Weights of a small model that answers yes/no questions on an image's attributes: fusion encoder norm layernorm.
Rows from block 9 of the image encoder of a small model that answers yes/no questions on an image's attributes, named by matrix and row number. Rows with one number belong to one channel. Each number is 128 + 32 x the weight over its row's rms, rounded and kept within 0 to 255. All counts start at 0. Numbers have three digits each.
After each channel's rows are labels from the 100 images, of 14976, where the channel reaches its highest value: "strongest on" is what is common among them. Only what is clearly more common there than usual is listed. The data: photos of plants and fungi (iNaturalist). In brackets: how many of the 100.
# convs0: first 3x3 conv (encoder.blocks.9.convs.0.weight, 96x96x3x3, each kernel summed), inputs 0-95
# convs1: second 3x3 conv (encoder.blocks.9.convs.1.weight, 96x96x3x3, transposed, each kernel summed), outputs 0-95

convs0.83:070115076102106097096094118089102083135100113130098138082099125123101073120086062102133100099071104126131109088059110124099087126074072088094148139073090127103129114110099126130122098116142122077098107117050112109142125061102100119100117103118093105076111099074138120132118119062112071114
convs1.83:050121090064097117131111120189138096110114150101161176100106158120155152175106108158131073137152090130120122106112148142142109130152140215092205136074084121107121140084110136133112133135081127055090128099169107116103156083095118118125149108064056140090087131135110123144112164164120088094
strongest on: order Lamiales (29)

convs0.39:094183096064146095107108131119165073158110096111102091106118107118128145104034083123115116111084113106110166107083107176163105137106126115171139133110133132080149142089159165131126108117149117106041121101096062108154129079058106147123121095108111148093077111156120092101128160116100075195
convs1.39:132098112111146087141117154149108090090107079137124102110176115184120141152133043161092090114107161128126111137066096086094113124109103176104153125141055131143051111112088108126141042098118146156128139138112147127090108118126094119116142160087064140125089104056100143087124122192134083076
strongest on: order Asterales (36); family: Asteraceae (35)

convs0.10:078091101097072099140138138129098120141132142146140070098128120151094090110066087140173138119080120105137101104063138087098153140136083136069135126085068159087140121058097117143143077139127109123089081101043098082163122079100126146118098114096060129082131100122161106125139139111117085081
convs1.10:113095106092071089094075090106093117117087095099131143127111097107154098134113070180115109039100160087119146117089130092067123091159120149097173066108132147140102087086131089121105120107080104131126085123093113106126080082082134088139089073110109128126117101072107089114092170171084125141
strongest on: order Asterales (32); family: Asteraceae (30)

convs0.50:123170123073178106130113149119128090071102099104062071126117108109119130101066086110097131098082110113108108100078097136075113150125063121138082140097137119104084143103115086124122095104101105132096105094089103062058135084073076096111105087149100143128069095137081147110105095093096114128
convs1.50:088069084115103066166100145155091109113103051107095119070112115149075130110124113121081114137147110145127102117150118097069115148099134093113106132109067131097110134101080118115113118095134119072115113112156138134096153102121109093101104168078101093080102157060090070081087095094122100049
strongest on: order Asterales (27); family: Asteraceae (27)

convs0.53:100153112101165103109110111068104104078114104109081088140147127115108139080078128125079106125109125125091123133144099122088079131120064132136086164091148112089085089094095100149103097127097103137103089094115092055067144080058090077123109072121125144128078127110058124101104070131096092121
convs1.53:113101107088123057180166134139097078135120100106097111075107132137066115112120109110097155141118112137140090113129136128081112164102117084137088154092064097091098141122080119115132100136164161062109149114123086103127125101082090159098163164092099085058091158066101132093112081080137111056
strongest on: order Asterales (36); family: Asteraceae (32)

convs0.91:072115081115116126081090116063098095088098108095071112095099155110088109088125113085107135100108153149061053143131075123084102120101096126088119190076119098127108101140101119137109097122110087087106137067122091116113165063130109112120134095118105099103133110114094133107080069080096090088
convs1.91:120169090080155090141151148097161069192113165140135095115125176133161131112134146137130187138183140182167124125161158120096124048105146114138037126082132159116161142124171141157114132166092141144100149133125072129161166088062095165120098143140098129148145138160163177160097182139142074151
strongest on: order Lamiales (26)

convs0.51:073117107083148053099129094088129109147113139143141111078103129127130080115126080110164136098087111125145111110046134102112153115077076095092110137098054133105158125083120114149138098122147124046123095118034124134149141058122119140122145109086106121080155113163172122119144163094129069097
convs1.51:115138148089039129108135139126155163101107090121118136117079185148135134177129082156157128135117094109113107103099095122158187138178148142131225047095123148158102118090128124100092142135108165121169095127089109076081121083096128053114136140087077126172087071104153126146140138141137146153
strongest on: order Lamiales (25)

convs0.46:072094062084120088101101145073103125113115132121156086068119104130113102134094081176122140087065099103122097160125135114112113139151081145083144128106060144090126124097114095120132076124135116056080111083112068113119118048107180104153177086081101101088096155109125088136110128122128097114
convs1.46:107133095077099077138128078108109071131129136112083140141153130133161116150111109192143087100120146083137155100047170108157120088190144196142213134116123125117106075077131101115108102136116123181087113115094140116129121062055069140156123099133087146172113094120109133150127167157109095143
strongest on: order Lamiales (25)

convs0.87:141111175133125142099084136069101139076080094093099105080127124096120083133157078098133156073088151105073112133088073104049139147100036125110122113141111126168083132133104078095069068078079102140144101096118151094104109115146131122159106088153129128125130098075121138089103106115098130096
convs1.87:138101121097098107206118129143112095163125105107136100101043125095090183096096137123116127170171079166175089154199136083114150113118137143123105100105111091163101138082098093128125111138115117096120181130148126109135102114070073117089114157173105087088109168118164040129111112073141090098
strongest on: order Lamiales (29); family: Lamiaceae (25)

convs0.25:066136049084132082106099137104142068145093111127118073089092105130142103118073068132135112101063107112118138102099125147146107130110104097108135123071085135080149145079141144127133094114142132066075114098073079132157127050076134138110109115109073140076109094141120103109110136103109070159
convs1.25:059080114109097115140125149172097135116106120112159134062142122175116129153111083175098109110118151109151124138049142101083126136140102171083199149112077091125079109097094105137110058120090139092133137096104145088092123100115131132130110142074069117076093128064100136137130152178150095058
strongest on: order Asterales (28); family: Asteraceae (27)

convs0.29:087110065057097070092136161088133070142148141154136085076148134131101118084100097139146121135077117119123138128092117136089110159106071129092100126082056164090117144072126126144152088136131132084076079092078094125155103034112132143109144129103081094093127141116137136132151107105135074092
convs1.29:133133150082137105156110064139102098103096073103084102091137124149149144126103096178091165114089153098110115152086108126129187130217130138184201146117133106143092088086098105093144114110127136150149090159125098080081154092030105131149166109126110091161117097126117188082112162112142111139
strongest on: order Asterales (28); family: Asteraceae (26)

convs0.14:107132097082141068106134154124163046166120097146118101066099127155118114125075060118113121124062125135126127105087114164167103144073118065143089155112080097083142158100148177133167088132170148101067085129071126117163142083082133160140084130121101081095111085136130135115149139107131077144
convs1.14:079113126121121095179110153169125133116100063097131093086146128153150124155114039153131100133100098123167083112065123097127105162132101138087163080117061092094077143105110114101126086099113157083104140134091133110105111126109117117100133140062052118107080113095127042108118139197141104110
strongest on: order Asterales (38); family: Asteraceae (37)

convs0.2:086170072078139094087093159067159087126111089100103069120068124099135133085079090154089113100080124110096134129146097162080079138143116138143119117055137148110129138093162147143117135091134078118105120077112105123130108039098142136124179085147133135109087163127068120112101085124093080149
convs1.2:136123074077155123182159114107081065135153134173056147134080140137081184137093150133123073157146097133151127133151133126104081109115140134151093134066161135139115084146070115148154127137146141150058141138123103095128123110062035111101121159138098121162069076114113135147152087071142094123
strongest on: order Lamiales (27)

convs0.6:093119095105143101108089077116064110090088071108138093100108093106096108169127076114121123066076130095098062127091100112113144136120062180104141125114086122136085064133071115098089066087092084122122118070075119107104092091118107102140151086100095125119138154133095128116085142123092102122
convs1.6:043153063058135096082134048106079120128128112124100120160106133136128100105115106160140079114113154138089158151089126154101109107162105128120099125067100136085146093088109149105144147115171124092105083077133095125178139049077100148133139129053085165114141134085145080125121147105099121158
strongest on: order Asterales (40); family: Asteraceae (40)

convs0.37:099102099088129069121117082093081128092094126104147113036086122116097079093104111147093128098113122123123131151130131119091136142124055128081124157097064078095112110134066087112095110121076115035119109089138097101100151081098160090129165107092122105073098136105107096121118103112105086099
convs1.37:163111141137087097093138135041145134099138158136090098159153098116174080104074140155103192070121155057123087107095158113156149122179136182130126090152102125084099117067159115088130084132108101176172112164097109062092118102087131124122128057140118134157114159129100179156157127141144119100
strongest on: order Lamiales (30)

convs0.16:062096079072113135082080116093097092127104082093109136141095110075105102150125105150174092062122124091057104121092075115120122144111083162071143112074114151150143112139096118100095087082122066121080171066113130135144114081109095104142144095116108144112107156092137097121097165114074110111
convs1.16:113170061108152115107121116095089105095133108135082092169159131161160154116120079152092076125084154129128165110075116103089079085116123115119083123104139170100110084121132118141139127096123108148090048110108083113148116093112129122141107118104047192149133064078112094111119159207103091178
strongest on: order Asterales (32); family: Asteraceae (29)

convs0.21:059127062071123115109113096080125096136134148125126086084083132107089085096037115160105124093103116110127103143117144131078109138149090139107141161065136148085110101041126132151139130146116103085082094100141086092136136066072113117112165091094125139109088190121092123123127089083116099126
convs1.21:172160065076126097121135106101131063161123131120115139142131123149144084139073120155181067099132138119138103088103149097104088089150125143158140114085109186140096086084104135110112087135138139215099133141097108101149124075096049152086079096153104143195071105116137161127118127102147069135
strongest on: order Lamiales (26)

convs0.88:143112153122129150074098139074103149093090094101094150086140118085087099107146087081130165095069150120060097173106077136062145155069062122118111128142110115154125118173092109089090077091097095092144092139120160071099120123133131103132110105130115067106123085056141156096102103098104141108
convs1.88:136118127085114097190141117137131073149111125104141076108076140126133152069063110168146155197150100173135074136184105093152113093160169109126081119083100115106120129098164104126121093132091138146104090122159067106131152103056097146085118160161077110123089158146150082084113089089138080094
strongest on: order Asterales (31); family: Asteraceae (29)

convs0.85:100123098092111118134120145100154105127109128113117113037086111102092066080078118138135130148087104134122122186181126129071121169128096125114120101087117085108122152120124130118101133135105119033086126105178152106117099059105114137119139123153107041063099119094157124119103086038123110123
convs1.85:179108137120113099182094100113104100141068047113094082088116081103110114085078108099100135118115138123150085161156122094126104093120138125161134088110100120160106102124106120084117088076110126170126115178117110111111095149086098136088101148168117071127077129069104190074085052128116102084
strongest on: order Lamiales (26)

convs0.31:089119072088153072076111128056121088112108130114123121065089114113104125089106094181095120095089115115111120124107122119087114121117058131085109160075078100097101137112111113137122100117115105051105104087116088118125164053091135118110160092094100091070103154124094160106106081093107086097
convs1.31:059140136092106071142157117099158119147147179150135080083161164154144098097116108193096163123103135100142106128058168146145144112210143151140143154135081082084122153043153131143158106172137143113131073121125107087148141080056141161138153138072102104131154131136159146160135150166139071128
strongest on: order Lamiales (27)

convs0.42:099095115115127095079121124065093097112105106116116115061094130129085084086099116127093139112082119138080121148108100111099086126087071109101081163088055078103125108144085118117106078114108117058116089123114108115140137100126127132124141105075102082052105121080083113117093072073111090100
convs1.42:137120171129129100158133149135180138148128135091173051076162157160144111079121120203182138161166100160171085098100148111153120119118158152138133105188061090083074180087168114122122071130131173130183107161144112071138145155122170130093126123091105122151087192122149106110122134170148121116
strongest on: order Lamiales (27)

convs0.70:083120098088124085143140121130108071137153148135106087090125110173097093133056070140096116103095139118161145112063154132136097097143095131114137137084097073049130122072105130162157126128151155095055106125052100098114122091083130125141103104081095126063091095106102128164131135129169066137
convs1.70:094096109123114101111092155153136134107097100106120109117146105120158137180111049195084068089095105068137098102073133087135097154173123194103210096098076088134092124106127119088108060088093111123117114113114130113102083089122113139108149110109078104109096125099092086128123093175118101092
strongest on: order Lamiales (29)

convs0.56:082128098107139110081119110091084090092104131087106125097086129095052119142150132131099126098116131120079082148119098129044115130113054170102102142069113119128122110163076125140091122117106090063121184067121112151105114063114093125134163096113132093099127147103058150117097091074089117102
convs1.56:103157073094141075159162104073139059163174180132114080124132111142156119078110146148086121142137123153145122144151146119125095073137150123169065134067113146071124116140187132153131149165139138118046107093160092116155170092072107140123119162110091156097117162136123153197147128118161063161
strongest on: class Liliopsida (27)

convs0.72:108166049072135105066103145096159073139119116120123139123078097115158143132078073105115094092063081085089121083091097139145085149083114114148122127071135119103163147093149161118135119094141101113042142097049111121140103086071104139122141090125102151112080148146125102135131132100110088157
convs1.72:049102092100141098180128149189084105086125124119129159080152146160122143139102064164102073136146151168181117159048152131113108123133105099086183146081087102108091115093085125152125109146140152057095117132145124102108138088110102095131149163080061142077104132098128082153111143163148120106
strongest on: order Asterales (32); family: Asteraceae (32)

convs0.54:099141089076130125082090113053085123123094095096113118109060109104076129113061124119108114100113115109075143112160097107048108157123064145112137126083138114112096116100086096138102112116126101100090125113137090090151105074107090111085140097146102118096086127093093086087098072065083098125
convs1.54:165130095120141127158172157114131113168153147158087082123124173155123127122122104150135066189154101151167064108090145107149042113145137171145090127111126108138110134125122122113186075128131171163121114166117142067146141169104073172028102155117093109155082113132112201147151084139144097109
strongest on: order Lamiales (25)

convs0.80:086103086094095060135118108096116083151111119145117053081132134137113097084074074131136115112055133099139108120096155094109112142102069096087107105080050153071141105068098113147127071126132133095106098104065100134158115076087114162138097103119095105097139123097109134099117128119137079092
convs1.80:130137110096131116110107048123100106097107125100118123120071123113096135151108139177171132077142127090104148135128121133078139087156133151153187100100144149148120029047090102157108130130095107093135114065139094023116120083066085116107146076113109145156093130110116120110105131086088139131
strongest on: order Lamiales (27); family: Lamiaceae (25)

convs0.8:086078102126084113074100125112114142148103105115131150131109107074088109151143063124138109070118118098078140117027084105067132153114070132083132103108085148131157129131115130106093071077130076093129130109065145140164103112133107144136135084087073147104128111082124103101103167122078087080
convs1.8:097115089071103109115110146086151100116111108091172104130085113126122153067094084149113131082109107136146110143123122080055093091129134099135098050100094147059092134079133092120112160117101118096115093118105131089153066076088163099111104125111119154093137156100127017131094136171127122148
strongest on: order Lamiales (27)

convs0.35:084109076100135065088121111075117078137110126122111097042106157139124086080130087148113153127091100139132131127092121127106148124094066108101106168079059112077146120105127117141121108140131127032116104104104102125149153061115134137103156107096098076051128128130121135112111098085116063097
convs1.35:136127238154087103125165161092194184117136142120142088086152134144134095118119141188149195101117126119118089113107108148164140120186161164153162130173090098094076167075152115098136115139116155136212080143136118083145157138112157166132146099086115094167148154130133202124137144148121130123
strongest on: order Lamiales (25)