config = dict(
    encoder_arch='preact_resnet',
    model="model that answers yes/no questions on an image's attributes",
    dataset='photos of plants and fungi (iNaturalist)',
    train_examples=22605,
    image_size=96,
    crop_scale_min=1,
    horizontal_flip=False,
    translate=0.06,
    color_jitter=0.1,
    questions_per_image=8,
    encoder_norm='batchnorm',
    encoder_activation='prelu',
    encoder_depths=[5, 5, 5],
    encoder_kernel_size=3,
    encoder_stem='single',
    encoder_avg_pool_shortcut=False,
    encoder_widths=[48, 96, 192],
    fusion='cross_attention',
    fusion_encoder_width=256,
    fusion_encoder_layers=8,
    fusion_encoder_norm='layernorm',
    fusion_encoder_norm_position='res_post',
    fusion_encoder_activation='swiglu',
    fusion_encoder_mlp_ratio=2.67,
    fusion_encoder_head_dim=64,
    fusion_encoder_fused_qkv=True,
    fusion_encoder_bias='qkv',
    fusion_encoder_qk_norm=False,
    fusion_encoder_layer_scale_init=0.1,
    fusion_encoder_parallel_block=False,
    fusion_encoder_inner_norm=False,
    fusion_encoder_positions='learned',
    fusion_encoder_cross_attention_every=1,
    init='kaiming_normal',
    residual_init='none',
    optimizer='adamw',
    learning_rate=0.0014,
    beta1=0.9,
    beta2=0.999,
    eps=1e-06,
    max_grad_norm=0.5,
    max_steps=6600,
    batch_size=128,
    epochs=37.4,
    lr_schedule='cosine',
    final_lr_fraction=0.05,
    warmup_steps=1320,
    weight_decay=0.4,
)
Rows from block 9 of the image encoder of a small model that answers yes/no questions on an image's attributes, named by matrix and row number. Rows with one number belong to one channel. Each number is 50 + 10 x the weight over its row's rms, rounded and kept within 0 to 99. All counts start at 0. After the name is the row's rms in percent of the matrix's.
After each channel's rows are labels from the 100 images, of 14976, where the channel reaches its highest value: "colour at peak" is the nearest of a few named colours to the mean colour under the peak. Only what is clearly more common there than usual is listed. The data: photos of plants and fungi (iNaturalist). In brackets: how many of the 100.
# convs0: first 3x3 conv (encoder.blocks.9.convs.0.weight, 96x96x3x3, each kernel summed), inputs 0-95
# convs1: second 3x3 conv (encoder.blocks.9.convs.1.weight, 96x96x3x3, transposed, each kernel summed), outputs 0-95

convs0.45 088:46 52 40 34 53 35 50 56 40 43 41 40 45 53 52 53 49 37 33 32 53 54 30 42 51 33 43 42 38 47 49 31 45 53 53 39 45 41 49 56 43 33 37 45 41 39 55 36 56 32 39 31 43 43 46 51 39 45 49 57 44 53 49 52 38 32 41 45 42 47 31 38 55 29 37 46 41 43 53 47 42 43 39 41 27 46 48 39 42 52 51 31 34 58 37 39
convs1.45 116:48 41 40 43 37 33 42 39 65 37 57 41 51 48 46 44 49 30 40 49 32 42 66 39 38 39 39 60 42 56 31 43 49 28 55 35 36 42 55 37 50 50 46 57 47 49 44 53 31 48 37 52 36 39 64 31 59 51 43 46 34 44 39 43 54 45 41 50 32 47 37 43 35 41 43 55 42 35 39 40 53 43 37 50 36 60 46 45 41 51 52 48 60 53 34 44
colour at peak: green (32)

convs0.24 098:47 46 40 34 46 48 47 42 45 45 39 40 42 42 48 50 36 43 45 51 47 54 58 37 48 47 22 44 46 48 39 24 49 42 44 25 40 22 49 49 51 36 47 43 21 48 37 51 49 38 38 52 51 43 45 48 42 46 51 50 30 43 56 52 59 36 40 40 36 51 42 49 40 33 36 42 46 47 34 43 50 30 54 55 51 40 38 48 51 51 51 48 54 48 40 40
convs1.24 092:35 48 35 32 56 43 50 33 41 59 38 50 44 31 40 40 48 56 47 31 45 41 48 55 63 37 40 41 51 37 45 49 51 49 38 48 53 41 43 51 53 55 51 61 60 59 50 67 47 23 46 41 51 49 37 35 37 49 40 37 46 43 35 36 28 45 48 38 47 39 42 48 43 38 30 37 42 57 60 43 47 37 60 42 44 53 42 48 34 43 34 60 49 43 39 50
colour at peak: grey (69)

convs0.0 112:38 52 48 46 63 44 39 41 25 37 35 42 40 40 40 39 35 48 43 40 50 36 31 39 59 59 46 41 42 48 34 39 52 50 45 36 46 40 37 50 40 48 39 38 31 52 50 45 60 36 46 40 55 51 35 61 32 44 50 41 48 42 41 36 37 49 67 39 44 48 51 48 57 34 45 34 47 43 58 37 47 58 48 46 56 44 46 44 64 42 35 44 28 37 42 46
convs1.0 084:32 66 46 45 52 43 37 63 51 37 62 45 58 64 65 59 46 43 41 44 61 57 58 48 32 56 57 51 53 71 46 56 46 55 52 52 44 55 60 62 51 53 38 51 62 41 61 35 46 46 48 37 43 61 55 43 63 52 56 60 53 66 58 49 36 46 43 43 49 42 52 63 62 47 44 58 65 49 38 64 44 36 47 45 64 40 43 64 52 84 58 65 46 68 45 65
colour at peak: cyan (27)

convs0.23 115:44 49 43 30 51 43 43 43 47 47 40 32 40 45 40 44 26 43 54 38 49 42 45 52 60 45 28 31 65 49 39 25 43 50 41 35 45 35 38 55 48 43 48 36 43 48 43 55 43 35 50 63 59 45 45 52 45 49 46 43 45 36 50 39 53 35 46 41 28 52 39 48 38 34 38 32 45 46 45 39 48 43 57 63 40 35 41 51 57 42 46 48 39 38 37 44
convs1.23 108:38 59 28 30 64 54 54 52 48 54 35 43 39 48 60 54 35 67 63 36 56 50 39 60 48 34 55 41 39 28 49 64 58 60 51 61 54 52 56 55 46 42 52 40 51 45 49 43 61 21 62 59 51 43 35 44 40 46 57 52 55 58 42 42 40 33 49 36 57 34 36 41 56 35 36 30 43 52 52 43 50 46 62 51 42 45 47 36 49 53 50 59 38 44 49 57
colour at peak: cyan (41)

convs0.47 104:41 47 46 49 47 55 39 41 50 44 40 55 30 43 33 47 41 37 47 50 46 46 44 34 52 47 23 36 48 41 43 26 50 43 42 27 49 28 43 45 42 54 48 42 26 51 42 51 42 44 40 50 64 41 43 46 35 44 44 44 30 38 47 46 50 47 36 49 33 51 40 41 41 38 51 42 41 54 31 43 54 34 47 57 46 33 34 46 50 43 46 46 44 42 49 41
convs1.47 087:34 48 32 30 45 45 55 42 38 60 38 39 54 41 35 44 52 56 41 25 45 43 45 60 59 40 43 45 54 37 51 55 41 50 44 45 56 50 45 53 44 63 47 56 58 58 49 66 48 22 50 51 57 52 44 41 46 51 46 46 54 46 52 36 39 41 49 40 55 51 48 45 49 37 27 34 31 45 56 52 50 34 54 35 44 54 47 57 15 42 43 58 38 45 41 47
colour at peak: grey (73)

convs0.13 099:54 74 45 31 53 44 44 51 51 44 62 33 44 51 46 52 45 30 40 34 44 41 48 40 56 29 46 39 45 44 48 39 45 42 38 38 41 51 38 71 40 39 50 49 62 45 73 42 44 36 56 38 55 49 54 60 56 61 49 52 56 42 60 45 46 32 50 45 45 52 47 34 45 36 38 47 42 43 47 44 61 53 32 53 28 45 47 34 54 44 54 29 44 41 46 62
convs1.13 091:49 48 30 48 44 40 64 40 53 65 46 43 53 58 32 59 40 43 39 24 45 41 35 59 58 47 35 29 48 36 48 45 33 48 55 48 39 53 41 46 40 47 53 46 47 42 51 47 44 30 48 61 52 47 53 54 43 57 42 55 43 34 60 42 50 32 46 51 45 52 58 46 44 42 53 36 38 44 49 62 59 42 41 50 36 57 38 49 12 52 52 44 34 54 37 45
colour at peak: green (29)

convs0.74 097:56 27 56 63 43 57 46 39 44 42 34 62 48 37 36 41 69 49 32 46 47 45 44 41 45 53 49 40 56 63 53 48 57 54 42 50 46 51 33 35 39 69 51 30 37 37 32 49 55 56 38 45 54 50 39 53 34 37 38 36 37 40 37 47 45 66 44 54 48 51 39 57 45 57 55 54 55 56 49 44 51 48 39 35 60 44 43 69 43 37 36 63 45 48 54 36
convs1.74 122:38 48 51 55 45 47 47 49 57 56 55 62 56 51 52 55 46 41 36 31 50 43 43 41 47 44 35 52 75 39 57 47 30 38 56 23 32 40 51 51 50 39 50 58 49 61 48 53 24 43 27 46 48 44 59 44 49 53 38 52 42 44 59 52 38 56 45 50 35 53 43 64 25 50 52 42 48 32 42 59 39 40 37 47 37 51 37 55 41 65 51 35 40 53 49 42
colour at peak: purple (42); pink (36)

convs0.33 105:38 64 35 31 48 41 48 40 61 37 66 32 54 41 40 47 43 48 44 41 47 39 52 45 35 33 38 58 45 48 58 33 49 47 46 46 59 59 45 66 38 29 55 53 46 53 54 46 44 32 55 64 38 52 64 47 60 65 54 48 55 45 61 43 42 32 47 41 62 38 56 52 44 29 31 51 53 39 60 45 51 44 35 49 39 61 44 43 45 40 48 37 39 38 33 57
convs1.33 112:62 47 40 46 51 44 63 52 46 58 39 35 45 55 49 58 28 48 43 32 47 50 30 60 58 47 53 42 48 28 55 55 39 51 54 41 56 50 51 47 42 37 42 50 50 53 54 58 39 38 50 49 61 42 32 58 34 46 48 53 44 53 55 55 62 38 57 57 37 53 43 48 35 50 40 23 41 39 42 61 61 43 41 56 27 39 32 39 62 55 57 28 33 54 41 40
colour at peak: red (33)

convs0.89 119:43 53 41 35 61 44 39 44 54 31 38 33 42 43 42 44 38 30 45 52 47 46 43 49 35 40 33 45 53 53 38 27 55 41 32 41 51 33 36 46 37 48 54 39 33 41 42 35 47 38 50 60 52 43 46 42 40 37 49 47 33 41 45 44 53 38 40 38 34 42 40 56 44 34 37 44 56 50 50 40 46 30 52 52 48 35 32 45 55 43 45 41 42 43 38 48
convs1.89 118:45 53 42 33 56 44 57 56 37 51 42 45 49 47 50 47 47 41 41 47 63 53 58 65 44 29 59 57 38 47 59 63 61 59 46 59 67 67 46 56 60 58 38 56 59 57 55 43 72 36 56 49 57 48 36 30 51 47 52 42 51 54 33 44 43 46 52 38 80 32 35 40 73 40 28 37 46 47 52 44 53 51 50 47 37 55 66 51 49 40 43 53 49 43 45 52
colour at peak: grey (69)

convs0.12 102:31 52 30 27 64 28 51 46 52 43 43 29 42 46 49 42 47 44 49 33 51 50 49 54 51 40 39 70 51 44 38 41 47 57 49 36 55 55 62 48 39 38 55 60 37 51 44 47 53 26 39 55 34 40 45 40 48 43 58 46 49 53 47 42 43 31 50 34 50 39 42 43 50 26 31 41 46 46 66 42 48 38 58 49 38 62 52 40 44 49 44 43 39 48 37 52
convs1.12 101:44 62 35 30 58 39 51 56 32 53 41 30 54 51 59 63 32 67 47 47 54 47 46 40 44 36 50 53 47 26 51 57 48 59 56 56 49 42 59 65 55 32 45 54 51 55 53 50 53 27 52 46 47 53 37 45 46 58 50 63 57 56 54 52 47 25 51 46 49 39 43 73 55 35 32 24 61 42 54 51 38 38 60 47 40 49 54 46 56 51 51 50 43 50 34 61
colour at peak: white (38)

convs0.90 101:31 55 31 35 59 41 30 46 56 34 46 33 42 47 42 47 48 42 43 33 51 47 52 52 40 39 41 49 40 42 36 38 49 46 32 39 50 40 36 53 40 44 51 41 31 49 48 44 59 30 44 42 45 47 53 40 44 48 53 48 43 48 51 40 28 35 50 31 43 35 45 47 52 29 36 47 42 50 62 40 41 46 45 45 43 57 47 31 57 43 44 36 42 37 32 52
convs1.90 079:38 52 39 30 65 27 60 59 41 41 49 37 55 45 60 54 44 49 42 51 52 47 49 52 47 51 49 56 31 67 50 56 62 58 49 57 62 50 51 65 54 48 41 57 55 47 55 40 74 38 49 40 40 55 37 38 54 59 53 51 44 54 39 49 37 40 37 32 70 47 46 53 71 28 27 57 67 63 57 44 31 44 49 44 47 52 61 49 62 45 51 50 50 48 39 48
colour at peak: purple (44); pink (32)

convs0.3 103:48 51 41 33 56 46 69 55 42 61 39 44 48 55 49 58 39 29 34 45 52 58 36 37 60 38 35 44 50 47 57 30 52 65 63 35 49 39 60 54 50 38 44 50 42 50 52 48 38 34 41 31 49 47 49 47 36 50 52 57 39 54 54 65 53 34 33 53 43 49 42 37 41 29 38 41 40 36 43 56 42 44 40 53 35 40 32 45 46 57 56 35 41 61 43 46
convs1.3 137:46 45 41 44 38 43 45 40 52 45 57 44 41 43 41 43 38 43 48 41 30 37 55 39 46 31 36 48 45 51 27 32 42 27 52 36 34 41 52 43 54 44 54 59 44 51 42 55 32 40 41 48 40 40 57 39 54 52 38 43 37 42 44 35 45 39 47 45 32 43 39 39 27 41 40 51 44 36 47 37 48 45 41 47 33 54 44 33 32 51 48 43 49 47 41 42
colour at peak: green (27)